Rows from block 9, named by matrix and row number. Rows with one number belong to one channel. Each number is 200 + 20 x the weight over its row's rms, rounded and kept within 0 to 999. All counts start at 0. After the name is the row's rms in percent of the matrix's.
# convs1: grouped (8 groups) 3x3 conv (model.blocks.9.convs.1.weight, 392x49x3x3), inputs within the group 17-33, a 3x3 kernel for each
# convs2: expand pointwise conv (model.blocks.9.convs.2.weight, 784x392x1x1, transposed), outputs 157-313
convs1.88,099,169,200,200,181,186,200,182,262,200,200,200,212,200,173,200,200,200,200,161,200,200,211,200,210,249,176,200,161,217,258,200,184,186,200,200,200,205,240,200,182,190,186,205,200,200,214,200,200,199,212,175,200,185,200,200,200,200,200,200,200,200,200,162,176,200,282,182,195,212,200,200,200,231,200,200,200,232,171,196,214,200,235,200,188,156,200,199,200,208,230,200,200,200,200,186,191,175,200,277,204,216,200,209,200,200,212,200,211,200,200,170,207,200,184,224,180,201,200,200,200,202,200,222,198,163,145,191,200,200,228,226,196,225,193,200,200,200,221,200,205,214,194,200,200,200,193,213,169,187,200,200,200,260
convs2.88,107,200,200,200,200,203,223,213,185,200,200,200,200,166,200,200,187,200,200,200,260,200,200,200,179,196,200,194,202,186,200,200,200,150,245,174,200,181,184,239,200,200,200,204,200,169,235,223,207,192,193,219,200,200,226,184,263,200,200,200,200,200,200,222,200,200,172,200,211,190,200,191,200,187,200,182,206,181,200,192,200,180,200,200,244,183,147,200,201,211,162,214,200,200,200,200,200,200,200,200,191,178,200,135,197,180,200,200,198,184,200,195,183,200,172,213,200,200,200,210,197,163,207,209,233,200,199,237,198,200,216,253,200,200,167,200,200,200,200,200,183,200,200,200,200,152,224,200,200,183,249,200,150,200,200,223,200,220
convs1.89,084,200,242,200,200,228,200,200,173,200,195,189,180,180,203,200,200,200,173,200,200,208,200,200,200,213,243,237,172,200,200,200,200,200,200,221,200,200,200,200,177,200,200,200,212,200,200,139,200,163,171,208,200,227,159,232,181,200,200,200,200,204,200,173,200,200,229,200,200,222,200,166,200,179,200,200,217,200,185,166,183,219,200,139,200,200,255,177,183,200,200,203,221,200,168,244,200,172,146,200,202,223,167,200,191,200,228,148,227,180,200,200,200,200,202,227,189,192,169,200,147,200,223,200,200,217,190,165,245,214,211,200,198,253,178,200,200,235,184,200,213,184,179,155,207,200,200,210,200,248,178,176,171,200
convs2.89,093,219,200,200,200,200,200,127,200,211,200,200,200,200,228,209,192,200,200,243,200,200,200,200,211,233,200,230,200,194,200,200,200,200,200,200,200,187,200,184,221,194,202,180,169,186,200,143,185,174,200,200,200,200,200,170,200,200,236,225,206,195,200,172,200,217,200,217,200,203,200,200,200,200,228,200,200,200,215,235,218,177,264,214,204,200,221,200,200,200,174,200,155,200,203,231,200,200,200,200,167,200,200,215,295,187,177,223,173,157,236,200,200,182,200,200,257,200,241,200,200,200,219,190,200,200,239,247,200,200,204,200,200,200,200,200,246,168,200,185,200,206,200,200,200,200,210,194,200,200,200,178,221,161,247,200,174,200
convs1.90,110,200,165,200,179,200,200,200,176,240,200,228,195,200,178,235,200,245,183,200,200,232,200,200,200,200,200,200,200,189,200,230,200,200,238,200,200,200,200,180,200,200,191,188,200,174,200,200,227,161,200,206,169,206,219,200,167,200,243,200,200,229,200,170,200,151,200,218,200,200,200,200,200,200,200,200,177,234,157,200,200,195,212,173,200,200,240,178,222,200,179,172,200,208,225,195,200,208,200,200,200,200,188,200,200,200,200,200,200,176,200,231,200,200,200,196,212,209,200,217,244,221,169,258,200,191,231,200,200,200,200,200,200,200,181,245,172,210,183,182,200,212,155,157,234,200,198,188,200,181,200,200,221,158
convs2.90,119,177,199,181,200,245,256,203,200,175,168,228,216,204,200,200,187,187,183,223,246,200,174,200,226,181,200,200,170,200,218,248,200,200,211,168,200,254,197,154,175,219,200,182,220,221,173,187,172,200,241,164,200,257,172,200,196,210,183,251,200,200,200,178,177,200,229,200,200,200,198,179,244,249,200,250,200,200,200,200,200,200,186,214,196,200,187,200,163,200,200,164,200,200,144,236,200,185,200,200,189,219,168,200,185,200,171,184,200,200,200,166,200,192,186,200,195,232,200,167,219,190,200,200,191,187,182,226,197,200,200,200,231,200,212,184,200,200,200,200,222,200,181,207,223,200,200,154,196,200,200,200,209,216,234,200,200,200
convs1.91,098,211,216,200,224,200,196,211,200,176,200,200,200,200,200,200,183,192,222,200,200,200,175,231,200,187,200,164,200,180,198,200,200,177,200,273,187,166,200,178,200,200,200,200,207,186,236,162,175,200,200,254,182,223,200,202,200,200,169,208,219,219,176,200,200,243,260,171,200,187,200,200,153,176,182,200,269,174,219,200,200,244,200,192,200,193,200,200,162,200,189,202,200,232,162,200,200,180,200,186,189,189,200,229,200,228,200,182,200,223,200,191,200,200,200,200,200,200,200,172,200,200,178,200,200,187,200,216,183,200,174,200,216,200,189,184,200,170,200,200,200,200,256,200,225,220,200,183,179,200,175,200,200,200
convs2.91,105,180,215,226,200,236,132,200,200,200,200,167,255,208,200,200,200,200,200,169,162,199,200,200,182,200,200,200,200,257,224,228,240,200,200,240,200,179,200,200,219,200,200,217,200,200,162,200,256,261,200,176,200,187,185,200,200,200,161,200,200,200,200,200,200,200,227,167,200,250,190,206,214,172,200,200,170,200,158,173,200,200,200,207,156,144,223,200,200,156,207,200,206,200,200,242,200,194,200,200,196,200,200,200,219,189,239,200,200,220,200,200,200,214,208,200,204,200,221,200,199,200,174,194,200,184,176,208,163,204,200,166,223,164,257,237,186,164,200,200,235,200,203,200,200,215,182,200,200,200,200,200,200,150,188,152,200,200
convs1.92,083,200,200,198,178,200,231,200,233,200,200,217,200,200,200,231,200,200,181,200,200,200,183,185,200,204,200,220,200,213,200,172,178,218,157,200,200,196,206,172,176,200,155,184,174,163,185,168,227,179,200,200,200,228,200,204,170,211,200,187,180,143,200,200,226,200,175,132,173,232,190,157,200,177,166,245,245,200,200,200,229,200,225,220,155,200,200,186,191,175,176,200,200,151,195,188,200,200,171,200,200,200,200,200,216,200,200,200,200,200,200,190,200,200,242,200,200,200,200,200,151,200,200,200,200,200,154,200,200,200,206,200,200,200,200,191,200,200,242,200,200,200,218,185,187,200,217,200,224,171,172,200,189,170
convs2.92,088,200,200,203,211,200,200,162,145,185,207,255,200,200,198,185,161,200,195,155,200,200,200,214,159,252,200,200,148,200,222,200,193,200,209,163,201,174,200,200,200,174,200,152,200,200,202,200,200,200,206,200,214,200,200,200,200,206,179,200,200,222,200,146,200,156,200,200,205,216,219,232,200,200,234,200,187,190,200,211,200,230,200,186,200,189,176,255,251,200,200,200,200,213,200,196,186,200,171,169,149,200,200,200,151,170,200,214,177,228,200,221,158,233,220,264,200,200,225,198,200,153,185,174,231,200,199,219,185,200,205,200,200,200,200,182,200,200,200,200,200,200,200,200,200,209,200,200,200,227,148,182,200,184,200,200,158,194
convs1.93,092,235,200,182,226,179,200,200,200,154,200,228,226,200,200,200,200,188,200,178,200,200,201,228,200,225,246,240,200,200,200,200,236,200,200,267,186,214,200,200,158,200,200,200,183,200,200,202,200,215,200,176,200,200,200,200,200,200,200,239,200,201,200,200,200,175,200,200,229,200,160,212,133,203,200,200,200,227,211,200,200,225,258,253,200,200,200,200,200,175,200,257,201,200,219,153,200,171,151,200,200,200,200,194,204,200,225,189,228,190,200,200,200,200,200,200,193,200,191,200,186,200,200,234,200,195,200,200,200,200,200,215,200,219,200,190,200,205,200,251,175,182,154,214,200,200,173,200,200,135,200,200,200,169
convs2.93,096,200,181,200,229,200,191,200,200,200,200,231,211,223,212,210,200,200,204,200,200,164,200,181,200,212,208,200,147,200,209,200,172,227,209,154,200,200,210,200,245,192,191,171,198,211,204,200,200,200,173,214,200,200,226,200,230,200,200,200,200,200,200,200,200,230,200,200,200,200,200,200,200,200,200,200,181,204,200,168,184,200,200,161,200,184,200,172,200,227,200,268,200,180,200,200,200,191,200,200,200,203,200,209,200,149,200,221,200,274,200,190,200,200,200,185,181,222,200,200,195,222,200,200,200,205,200,194,200,200,200,200,167,200,181,200,200,200,200,206,200,259,200,203,224,165,200,173,180,200,200,275,201,200,200,188,175,175
convs1.94,097,217,217,200,228,176,233,185,213,167,230,200,190,229,171,200,189,200,161,170,194,214,221,200,200,200,170,189,232,214,200,207,200,200,200,200,200,200,257,200,157,200,200,176,235,172,200,164,232,200,200,198,219,173,217,271,209,173,200,145,200,181,200,228,230,231,188,200,121,254,200,200,200,220,184,200,250,189,235,215,182,200,141,160,200,200,166,226,188,200,200,200,210,220,200,158,247,200,200,200,227,185,200,208,200,200,153,200,227,183,193,200,211,200,165,195,200,200,200,194,205,200,237,200,201,123,200,200,200,211,208,200,193,162,200,200,200,155,176,197,236,200,200,182,208,198,200,200,175,200,200,205,200,225
convs2.94,100,200,200,200,228,220,170,225,186,200,200,200,200,200,200,200,200,200,200,211,234,200,200,200,200,214,200,225,159,200,200,189,235,155,200,200,200,156,222,200,176,164,259,200,139,200,200,200,200,200,200,177,200,200,165,147,200,231,200,200,200,200,200,200,200,222,200,190,200,166,226,232,155,171,178,204,206,177,173,200,200,200,197,200,200,200,200,232,220,200,200,213,172,200,200,246,200,184,200,229,162,211,200,200,200,200,180,200,243,204,200,209,200,200,210,200,200,217,171,244,200,200,250,239,200,170,200,200,200,200,200,216,200,200,232,200,185,222,200,200,220,200,200,200,239,200,200,200,200,175,156,164,200,200,180,219,156,200
convs1.95,108,200,186,200,228,220,154,215,219,200,227,164,237,200,177,212,216,200,182,200,200,200,200,200,213,200,200,216,200,200,187,200,200,176,272,200,200,200,200,200,171,200,199,204,200,204,177,199,200,200,200,165,175,200,200,200,200,200,200,200,200,246,200,194,200,200,200,151,200,201,227,200,138,197,200,176,235,200,175,162,199,222,200,201,222,177,180,200,162,200,236,200,202,217,193,200,200,165,200,200,200,200,200,200,213,200,190,200,219,200,200,181,200,200,200,211,200,210,200,200,162,197,200,255,198,200,205,231,159,200,200,200,200,200,215,202,178,200,184,190,200,150,164,217,215,217,158,200,200,200,177,200,205,200
convs2.95,118,170,200,187,193,200,177,200,250,200,202,179,200,192,196,223,201,157,175,200,168,167,204,200,258,200,195,200,200,200,200,217,147,200,173,163,200,200,200,165,200,217,200,200,226,219,200,176,237,254,200,246,200,203,200,200,239,200,200,269,238,207,229,200,241,200,234,200,221,188,158,200,201,200,200,200,199,159,178,200,200,200,262,196,235,200,162,200,184,213,203,200,200,200,186,200,215,207,183,200,232,216,200,204,200,268,200,200,227,169,200,200,227,200,200,235,200,200,183,200,200,234,200,206,200,220,194,200,190,200,200,200,187,200,186,200,225,200,200,200,200,200,200,197,208,200,200,200,242,221,126,200,202,200,229,172,200,184
convs1.96,090,200,200,200,167,200,240,169,251,200,181,200,181,200,200,181,200,182,200,200,200,200,200,200,200,200,166,173,200,203,182,189,200,200,200,200,240,200,200,160,156,200,200,200,157,200,208,200,213,200,200,200,200,147,200,200,200,200,173,200,187,200,200,200,179,200,164,182,226,192,200,248,163,227,200,220,200,200,243,200,238,200,188,233,172,200,180,181,215,200,200,187,266,158,200,200,200,179,263,136,189,177,227,199,201,200,200,184,200,212,200,212,200,200,200,172,165,200,194,154,200,231,199,200,200,200,200,200,213,176,195,218,200,258,200,227,200,206,200,208,178,230,200,200,211,200,211,170,172,200,200,200,200,200
convs2.96,104,200,217,217,200,181,200,231,200,200,208,234,200,200,161,213,200,242,175,200,207,211,173,156,200,200,200,200,191,192,200,184,203,228,200,200,187,213,181,200,209,200,217,200,191,200,236,172,200,200,200,209,200,217,230,214,222,177,200,200,200,200,200,200,189,200,200,195,214,200,200,202,200,200,183,187,200,169,200,222,200,200,141,200,200,200,200,206,183,200,200,190,211,211,200,200,200,202,200,200,200,242,200,223,200,200,200,212,214,200,159,229,201,210,200,197,200,200,200,200,200,174,200,200,202,191,200,181,200,200,200,159,222,203,200,176,163,224,162,200,153,200,200,188,226,161,200,200,200,200,182,200,239,200,176,215,220,241
convs1.97,110,176,171,231,200,200,236,218,152,170,177,234,151,227,200,200,200,183,247,217,196,158,219,200,200,183,200,200,206,200,190,200,187,217,184,145,200,200,219,200,200,200,200,200,200,232,213,167,200,164,200,170,200,200,200,227,200,174,200,200,200,201,200,208,169,200,219,181,200,271,200,180,204,213,200,200,178,200,200,170,230,185,238,149,218,142,227,260,186,254,200,182,142,240,190,219,200,188,200,200,173,200,200,200,183,190,200,187,191,200,200,200,200,200,200,200,200,200,225,144,200,219,200,162,206,200,200,200,235,180,212,215,200,233,178,197,157,200,195,200,191,186,275,211,179,200,200,200,177,202,230,200,200,241
convs2.97,112,200,227,200,163,160,225,200,200,175,200,200,200,170,200,235,234,170,234,226,214,200,200,258,235,161,200,235,152,200,186,219,250,200,214,237,193,200,200,249,200,221,200,217,200,200,170,187,236,200,193,200,224,200,194,162,200,200,228,200,187,200,200,207,200,200,200,219,241,262,208,200,168,200,200,180,221,151,200,172,155,200,200,134,200,179,224,200,200,233,200,187,200,229,200,200,200,200,154,200,200,228,214,200,202,233,200,205,200,200,200,192,200,200,169,200,173,200,262,200,197,200,204,262,178,200,176,194,200,186,200,108,200,200,200,200,170,200,200,207,163,200,200,200,200,178,197,200,200,215,200,199,236,231,200,200,123,166
convs1.98,109,200,200,240,217,185,173,237,185,196,205,214,151,200,166,250,200,235,200,208,200,211,261,200,200,175,162,200,215,204,200,200,200,214,200,200,200,200,161,185,211,200,200,198,232,200,225,219,200,200,200,231,200,200,214,183,162,200,213,200,200,199,182,200,195,200,222,200,213,200,186,181,200,200,200,230,221,200,200,200,200,200,160,161,200,258,200,189,132,220,200,200,200,154,189,173,240,200,260,222,200,184,114,200,200,279,200,246,224,200,200,203,200,200,200,200,200,184,214,200,215,176,200,221,212,190,201,216,200,172,200,194,213,223,245,200,200,232,222,200,181,182,200,200,176,197,172,172,200,207,200,216,151,241
convs2.98,111,223,212,223,200,200,221,200,200,160,206,150,200,200,200,222,172,222,174,223,174,200,200,200,200,178,200,200,189,170,200,194,200,200,200,200,200,162,200,183,200,170,200,200,220,174,200,246,176,200,200,176,200,207,176,142,200,200,245,213,200,276,200,232,200,200,214,200,220,200,165,200,221,200,181,258,235,232,151,172,231,200,200,193,189,200,200,200,200,179,200,213,200,168,202,200,200,200,200,200,200,200,191,233,170,200,200,228,200,203,200,219,225,200,206,168,195,175,200,189,200,200,201,200,164,200,176,228,200,200,215,216,220,152,200,200,173,200,205,200,200,200,200,200,220,169,200,211,200,217,156,200,200,200,186,214,200,177
convs1.99,123,200,213,225,200,200,200,186,198,212,197,187,210,200,184,200,169,236,176,200,200,221,200,200,200,213,177,200,200,174,176,233,200,191,222,219,143,200,200,244,214,161,212,229,194,214,200,177,186,236,165,200,277,180,169,200,211,200,200,215,191,200,200,231,231,227,200,240,205,168,173,149,200,219,193,214,200,200,200,189,200,205,166,200,252,169,208,224,180,200,236,213,200,158,218,193,197,212,198,200,210,200,200,212,200,200,200,219,149,202,222,200,193,230,200,175,196,218,208,210,199,200,200,200,224,171,200,208,180,200,228,200,200,229,200,200,200,225,200,201,200,200,200,193,200,146,176,243,190,200,200,178,189,200
convs2.99,108,188,200,200,200,200,200,186,223,177,181,194,184,200,173,262,200,200,200,200,212,200,200,188,215,200,194,200,200,125,200,189,222,200,237,200,200,206,200,158,183,200,220,172,221,193,224,200,229,200,200,200,230,215,228,200,158,200,200,231,221,200,200,241,184,197,179,208,195,171,200,183,207,240,200,200,200,253,150,200,200,157,177,211,236,200,188,144,200,200,200,200,200,200,159,200,200,212,162,251,200,254,167,200,214,218,200,243,212,200,200,234,168,235,175,200,200,200,200,200,200,174,200,200,200,216,200,230,215,198,200,253,200,225,173,200,200,200,192,216,200,190,200,200,206,200,200,200,167,200,236,255,200,158,176,172,204,223
convs1.100,101,181,200,229,214,200,187,185,180,206,200,240,200,200,200,200,167,221,200,213,200,200,200,163,186,200,169,216,171,200,200,200,153,219,200,225,200,154,183,185,215,164,179,150,189,194,194,213,153,173,192,200,200,200,200,200,200,200,200,200,192,243,177,200,227,247,226,200,200,200,200,200,200,200,200,214,200,174,190,200,200,196,200,200,200,243,213,188,183,164,231,182,200,175,200,215,200,176,200,187,200,200,200,200,197,193,200,200,200,218,157,200,200,200,236,241,214,218,200,223,182,162,167,200,200,218,174,200,204,184,192,185,200,171,196,200,225,183,240,200,181,200,200,200,200,200,200,156,200,200,167,204,200,200
convs2.100,104,200,200,231,156,200,200,222,200,200,200,200,200,216,178,200,192,214,211,225,260,200,200,200,262,239,200,200,179,200,233,200,200,213,232,242,155,200,222,196,200,168,200,200,200,200,200,168,200,200,200,205,181,218,226,214,200,220,200,200,200,200,200,196,217,200,223,224,164,144,200,200,200,204,200,244,169,200,200,200,173,176,200,200,196,200,200,200,200,200,200,191,204,180,223,218,191,200,172,199,200,200,204,216,185,237,223,198,200,200,200,261,147,200,200,176,172,200,200,166,200,200,200,191,200,200,186,219,200,219,227,226,200,212,200,177,200,262,200,200,200,200,258,217,212,163,200,200,200,228,160,195,185,200,148,214,200,236
convs1.101,112,200,219,200,219,200,212,187,181,221,205,176,200,152,219,184,238,159,183,161,227,212,264,237,180,200,200,155,238,200,153,254,200,172,200,200,200,208,200,203,209,200,160,200,189,165,226,200,162,266,200,167,163,200,230,200,200,200,200,200,200,200,225,197,200,196,213,186,200,177,220,200,194,200,200,230,200,218,215,200,194,189,200,180,200,200,190,171,225,200,155,238,173,200,210,236,222,159,200,200,241,200,183,169,217,200,200,200,180,185,200,199,189,217,177,200,202,200,220,206,216,200,200,200,200,194,200,200,189,186,226,226,200,200,194,200,200,207,200,195,200,200,217,203,200,175,196,223,172,190,220,200,198,200
convs2.101,112,208,200,200,200,200,200,216,205,188,184,227,178,243,158,226,200,180,200,187,200,174,200,200,200,211,200,200,185,190,200,200,204,200,200,169,200,233,200,208,169,200,220,164,230,177,196,200,206,194,200,254,200,179,244,156,211,200,200,200,200,200,200,172,200,200,179,200,205,200,193,200,200,197,200,200,197,200,200,200,189,230,174,200,200,216,200,200,238,170,200,200,182,200,200,200,200,163,141,200,209,229,233,278,200,182,200,200,200,202,162,222,167,200,200,200,179,200,255,200,151,200,178,200,200,200,171,200,188,200,200,214,169,222,230,261,200,200,218,200,200,163,215,226,200,182,208,209,200,179,175,207,200,171,200,230,202,164
convs1.102,089,193,187,200,200,200,188,200,200,183,200,200,200,179,229,226,210,211,207,183,200,220,205,200,200,173,206,183,172,189,171,222,200,200,200,165,200,187,155,161,200,203,200,200,200,200,180,200,176,175,200,200,177,189,219,221,200,239,200,190,200,200,200,200,191,231,246,200,200,200,200,175,200,200,190,200,204,200,181,200,200,176,200,230,249,200,200,200,207,173,200,174,200,172,162,200,200,200,185,228,194,200,149,153,228,220,200,200,239,216,232,200,210,206,200,200,205,180,200,190,200,156,200,178,200,178,200,200,200,200,155,200,166,174,200,223,175,200,200,200,200,168,200,200,200,196,182,200,283,168,200,200,200,225
convs2.102,093,219,200,255,200,180,200,200,200,200,203,200,200,175,200,200,200,200,237,200,200,200,199,211,200,200,207,200,159,217,200,196,200,200,155,200,200,200,204,200,200,200,183,200,200,200,200,200,200,195,192,200,200,200,200,200,276,200,200,171,188,200,238,200,200,190,200,160,194,200,200,196,174,200,204,226,200,236,200,209,200,239,219,200,200,200,181,152,184,200,168,200,197,198,200,200,228,200,200,200,168,200,185,224,197,220,174,229,200,200,200,241,217,200,212,212,200,200,200,200,211,191,159,176,213,212,240,189,200,173,220,211,200,189,214,164,203,162,200,267,200,200,200,222,198,152,218,200,200,200,215,200,200,193,200,199,200,186
convs1.103,096,175,173,200,200,200,200,200,200,200,200,170,180,200,190,209,200,179,200,200,225,200,188,200,200,203,200,181,207,200,182,271,200,200,190,164,200,187,202,213,200,200,184,200,230,200,185,158,200,186,200,200,200,188,183,200,182,209,196,229,200,200,217,200,185,200,166,200,247,212,200,257,262,230,200,214,207,200,200,200,218,217,176,169,200,200,200,200,200,200,200,171,217,192,171,215,206,225,164,163,208,200,156,144,200,200,174,165,200,204,200,200,184,200,200,184,244,226,171,200,200,200,184,200,216,200,236,200,200,200,191,169,200,234,170,189,213,200,207,188,200,200,200,200,236,200,226,262,200,200,200,200,161,200
convs2.103,102,231,191,165,224,199,224,200,200,163,204,190,200,200,200,200,200,200,241,203,200,200,214,235,200,200,232,200,200,200,200,227,197,173,200,200,200,216,200,162,189,197,200,244,200,194,200,212,219,200,200,200,229,224,222,173,174,208,192,200,200,202,239,222,208,200,200,200,177,217,229,186,200,245,200,193,200,194,206,203,200,203,200,238,193,141,200,172,227,209,200,200,200,230,189,200,200,223,193,137,207,194,200,199,186,200,200,200,225,174,200,251,209,200,200,200,188,214,146,200,200,200,243,215,180,200,200,200,211,200,200,200,225,225,200,200,200,224,224,200,198,200,200,200,141,186,200,203,179,200,173,200,200,200,200,200,200,200
convs1.104,094,198,224,200,200,178,218,192,200,200,165,187,200,200,200,200,216,200,200,200,200,217,200,185,200,175,182,212,216,161,200,200,195,200,200,200,200,200,200,200,199,200,189,175,230,216,184,191,147,200,187,235,287,199,200,200,200,200,184,187,200,200,195,200,200,173,188,200,191,220,200,187,193,200,200,186,200,200,224,200,190,200,200,200,162,131,235,205,200,200,200,207,200,179,229,170,200,200,250,251,200,196,200,181,200,153,283,200,200,237,230,200,200,200,219,148,200,200,200,180,200,204,200,238,200,201,200,180,178,200,200,224,200,200,252,200,200,200,225,200,200,214,205,196,200,200,185,200,200,221,172,200,154,200
convs2.104,096,200,200,200,200,170,200,200,200,166,221,200,200,211,200,219,200,200,200,200,210,200,200,200,200,200,190,200,200,200,210,200,200,234,200,186,192,212,200,282,200,176,200,178,226,200,200,190,200,204,200,188,200,233,160,200,200,200,200,200,200,187,200,249,209,225,234,200,217,188,200,200,215,200,200,200,200,174,198,198,217,178,134,200,200,200,200,200,200,229,200,200,200,200,200,218,200,247,186,229,200,237,203,264,200,200,216,231,200,187,200,225,146,227,191,200,174,158,217,138,200,187,200,200,200,200,200,200,192,268,185,227,200,200,200,200,156,157,140,200,200,197,200,180,239,196,200,200,200,251,213,200,200,200,176,206,200,241
convs1.105,095,204,175,200,196,200,211,239,200,200,225,232,200,158,200,200,185,187,203,176,200,176,200,241,200,200,200,200,256,222,200,200,200,200,200,200,200,240,200,178,179,173,200,186,182,193,229,190,200,202,221,200,178,212,200,200,200,200,200,200,216,203,200,200,200,200,200,200,220,206,172,211,220,200,200,200,187,200,200,195,200,214,221,200,200,149,200,226,200,183,200,200,183,200,200,200,180,190,200,159,200,257,214,200,162,170,179,200,150,159,202,234,200,200,200,226,238,227,200,200,200,228,200,200,185,211,200,223,227,200,200,184,200,179,190,177,200,200,200,221,200,247,218,200,200,258,200,208,200,210,176,200,200,234
convs2.105,092,200,200,177,200,168,256,200,200,200,204,199,203,200,200,200,251,200,200,200,200,207,200,187,200,200,185,227,200,204,200,173,186,200,215,204,200,200,174,200,146,200,200,251,186,200,200,200,195,182,200,169,201,223,200,200,173,166,189,246,236,226,200,200,200,200,218,200,225,200,200,200,200,200,200,200,200,200,207,191,200,200,154,200,200,200,163,200,200,202,200,200,205,230,141,200,200,214,200,200,200,183,238,200,200,228,217,213,200,200,200,169,200,179,200,215,200,206,200,167,200,226,200,200,200,200,194,172,170,210,200,219,183,200,156,283,200,151,200,195,200,200,185,208,200,200,200,200,200,180,238,200,185,178,231,154,198,140
convs1.106,107,200,226,200,200,227,183,200,220,163,200,189,241,169,200,212,200,236,200,200,248,143,250,219,163,238,225,202,241,200,200,169,200,192,176,199,200,200,200,235,204,200,216,216,174,200,230,178,200,200,200,237,192,199,217,200,200,202,200,216,200,206,182,234,200,200,203,188,200,200,200,200,200,200,200,215,216,200,208,200,200,229,172,230,200,232,200,200,237,200,162,200,200,204,200,170,200,193,200,200,172,138,200,140,200,200,200,201,200,185,200,200,200,200,187,225,216,185,200,175,223,200,200,222,185,212,229,186,200,228,162,200,243,196,164,200,200,200,237,210,209,200,200,200,181,238,210,168,254,200,200,200,202,200
convs2.106,102,200,158,192,157,200,200,175,178,200,200,200,155,214,161,124,200,200,149,200,200,173,180,214,172,200,160,200,200,213,197,200,200,200,194,188,200,187,210,200,200,200,190,233,200,157,219,177,200,200,200,200,200,200,200,228,216,174,232,165,200,177,200,200,189,196,200,200,182,218,188,224,177,181,200,200,200,200,200,200,200,247,200,160,200,190,204,200,200,207,200,150,200,200,200,200,200,260,193,200,193,212,205,252,200,200,200,161,179,200,200,200,184,200,176,200,200,190,236,200,200,200,200,256,200,210,200,236,191,209,200,200,200,224,200,192,155,235,232,222,200,200,200,200,212,241,158,208,234,200,156,194,200,200,223,181,208,155
convs1.107,096,227,184,200,200,200,200,192,200,200,200,200,178,200,200,200,200,168,200,259,204,200,203,200,206,200,200,179,200,200,200,177,200,201,212,200,192,200,189,200,200,200,167,200,200,200,181,173,200,217,200,202,200,200,174,213,200,200,200,204,200,203,200,211,200,200,227,206,200,231,200,231,200,240,235,200,210,220,193,181,206,207,200,191,200,200,192,200,179,167,200,200,198,200,200,200,200,216,176,172,200,200,177,165,150,201,200,200,200,200,222,200,200,236,249,200,200,200,207,170,176,200,200,200,200,200,188,190,200,195,184,151,200,200,200,192,192,200,200,206,200,200,176,220,200,247,192,200,200,190,200,182,200,185
convs2.107,100,200,200,200,200,200,188,207,200,180,200,176,226,200,200,182,200,148,200,200,200,215,208,200,161,200,223,200,200,200,200,200,200,200,165,200,245,228,200,200,175,174,200,231,160,200,200,191,187,173,200,200,188,200,134,248,165,200,200,261,201,197,200,200,200,200,200,173,200,169,255,200,244,200,175,200,195,200,153,200,251,158,200,175,200,200,231,200,200,200,200,163,200,178,200,177,189,214,228,169,218,200,200,196,166,177,200,200,200,200,241,200,200,184,174,201,174,235,181,206,200,162,232,248,197,200,200,171,239,200,165,200,262,200,200,192,192,200,235,200,193,139,200,200,203,198,200,200,191,198,200,230,214,232,225,185,193,221
convs1.108,118,200,194,200,185,196,171,200,200,200,200,227,174,200,202,211,182,217,200,200,194,200,187,195,200,207,187,232,216,200,200,200,200,200,178,200,154,188,187,200,179,200,217,223,212,189,200,209,200,200,200,200,164,200,154,206,188,200,200,200,179,182,200,200,200,200,198,200,200,200,200,200,200,195,171,221,205,210,185,200,190,176,215,271,200,187,200,230,234,200,248,185,200,200,200,200,228,200,226,200,183,234,161,200,197,241,172,200,200,172,200,219,200,209,200,200,200,208,200,172,200,190,220,183,200,200,200,211,262,173,200,195,205,191,177,160,200,200,210,200,189,186,177,200,187,230,163,187,192,200,159,200,200,187
convs2.108,103,200,202,233,223,216,205,200,206,200,216,232,203,261,200,171,200,231,231,200,226,156,187,174,200,229,200,257,248,200,231,200,200,200,200,213,200,225,200,192,200,200,200,227,200,200,266,206,172,200,200,200,200,200,200,172,200,230,200,232,200,160,200,187,200,233,238,200,174,213,194,205,216,200,200,200,197,232,200,200,200,200,179,198,202,175,218,194,233,200,182,233,187,200,230,194,243,198,168,200,200,200,200,200,200,200,181,200,210,200,200,174,239,200,212,215,185,167,217,218,197,238,200,221,164,200,224,251,206,200,193,200,192,204,207,200,214,200,200,200,171,200,190,200,221,167,218,232,200,200,200,200,200,185,200,200,180,172
convs1.109,117,201,200,200,200,200,200,200,168,170,204,200,205,200,190,217,172,200,209,200,187,228,200,200,144,228,200,170,180,200,174,200,185,200,200,200,206,200,200,219,200,200,200,196,216,163,200,200,160,200,186,218,189,193,211,252,200,200,200,200,200,200,200,252,245,200,195,200,205,177,163,183,246,193,212,200,196,179,235,200,200,200,209,170,215,234,229,140,200,214,207,192,200,198,216,193,200,200,200,221,200,170,200,200,200,200,204,200,200,200,200,222,225,200,153,225,200,172,199,200,189,193,186,214,178,200,200,200,211,200,186,200,225,172,196,237,200,200,215,207,200,200,182,200,200,200,200,200,161,200,246,200,200,198
convs2.109,106,241,173,183,170,178,200,211,195,200,200,200,200,200,180,210,226,221,216,200,200,228,219,200,200,200,188,205,133,234,200,220,240,197,229,211,200,200,235,189,240,232,200,153,200,200,188,165,200,191,200,200,200,200,202,243,163,200,200,183,200,200,200,229,200,214,173,188,200,178,226,200,206,200,226,161,200,200,227,222,200,200,195,200,178,200,200,200,209,186,177,200,200,200,240,244,200,200,221,179,186,200,204,200,173,189,200,200,200,200,200,200,229,197,200,200,200,232,200,200,200,200,174,216,200,200,168,165,187,197,181,200,221,170,200,200,230,200,200,228,166,187,222,148,158,186,200,200,200,200,200,178,172,152,226,188,204,179
convs1.110,101,208,200,206,190,200,200,213,227,195,200,200,238,209,200,192,191,200,159,200,200,200,193,166,195,200,200,240,200,200,210,220,227,200,200,138,196,200,211,200,200,200,200,182,227,278,167,200,200,246,200,144,200,182,178,200,200,206,226,177,200,217,200,200,200,157,216,184,200,200,200,173,200,200,232,183,200,233,200,200,197,202,200,214,200,200,200,213,229,200,200,200,200,200,200,211,200,185,200,200,200,200,221,212,212,171,183,231,177,181,200,200,200,198,218,191,200,236,200,200,200,185,220,220,200,200,169,200,200,206,223,200,186,176,200,225,200,191,196,200,223,200,196,200,200,200,216,207,174,202,152,200,200,217
convs2.110,091,244,185,233,159,200,200,200,211,173,185,200,200,200,195,200,200,200,200,225,200,235,208,171,200,178,169,193,170,200,200,200,200,200,237,184,196,200,200,229,200,160,282,214,239,200,200,232,236,200,203,200,200,200,209,200,200,192,200,200,200,200,200,200,200,221,200,200,200,152,200,222,200,223,200,200,200,200,249,218,200,200,192,200,200,261,188,200,200,231,200,200,200,210,200,200,155,194,200,144,234,200,200,190,200,200,200,200,200,198,219,213,180,200,203,206,200,200,200,230,200,245,200,192,172,160,200,200,178,200,240,169,200,215,200,201,227,134,241,170,227,183,175,215,161,200,177,200,200,200,200,200,196,189,181,238,185,177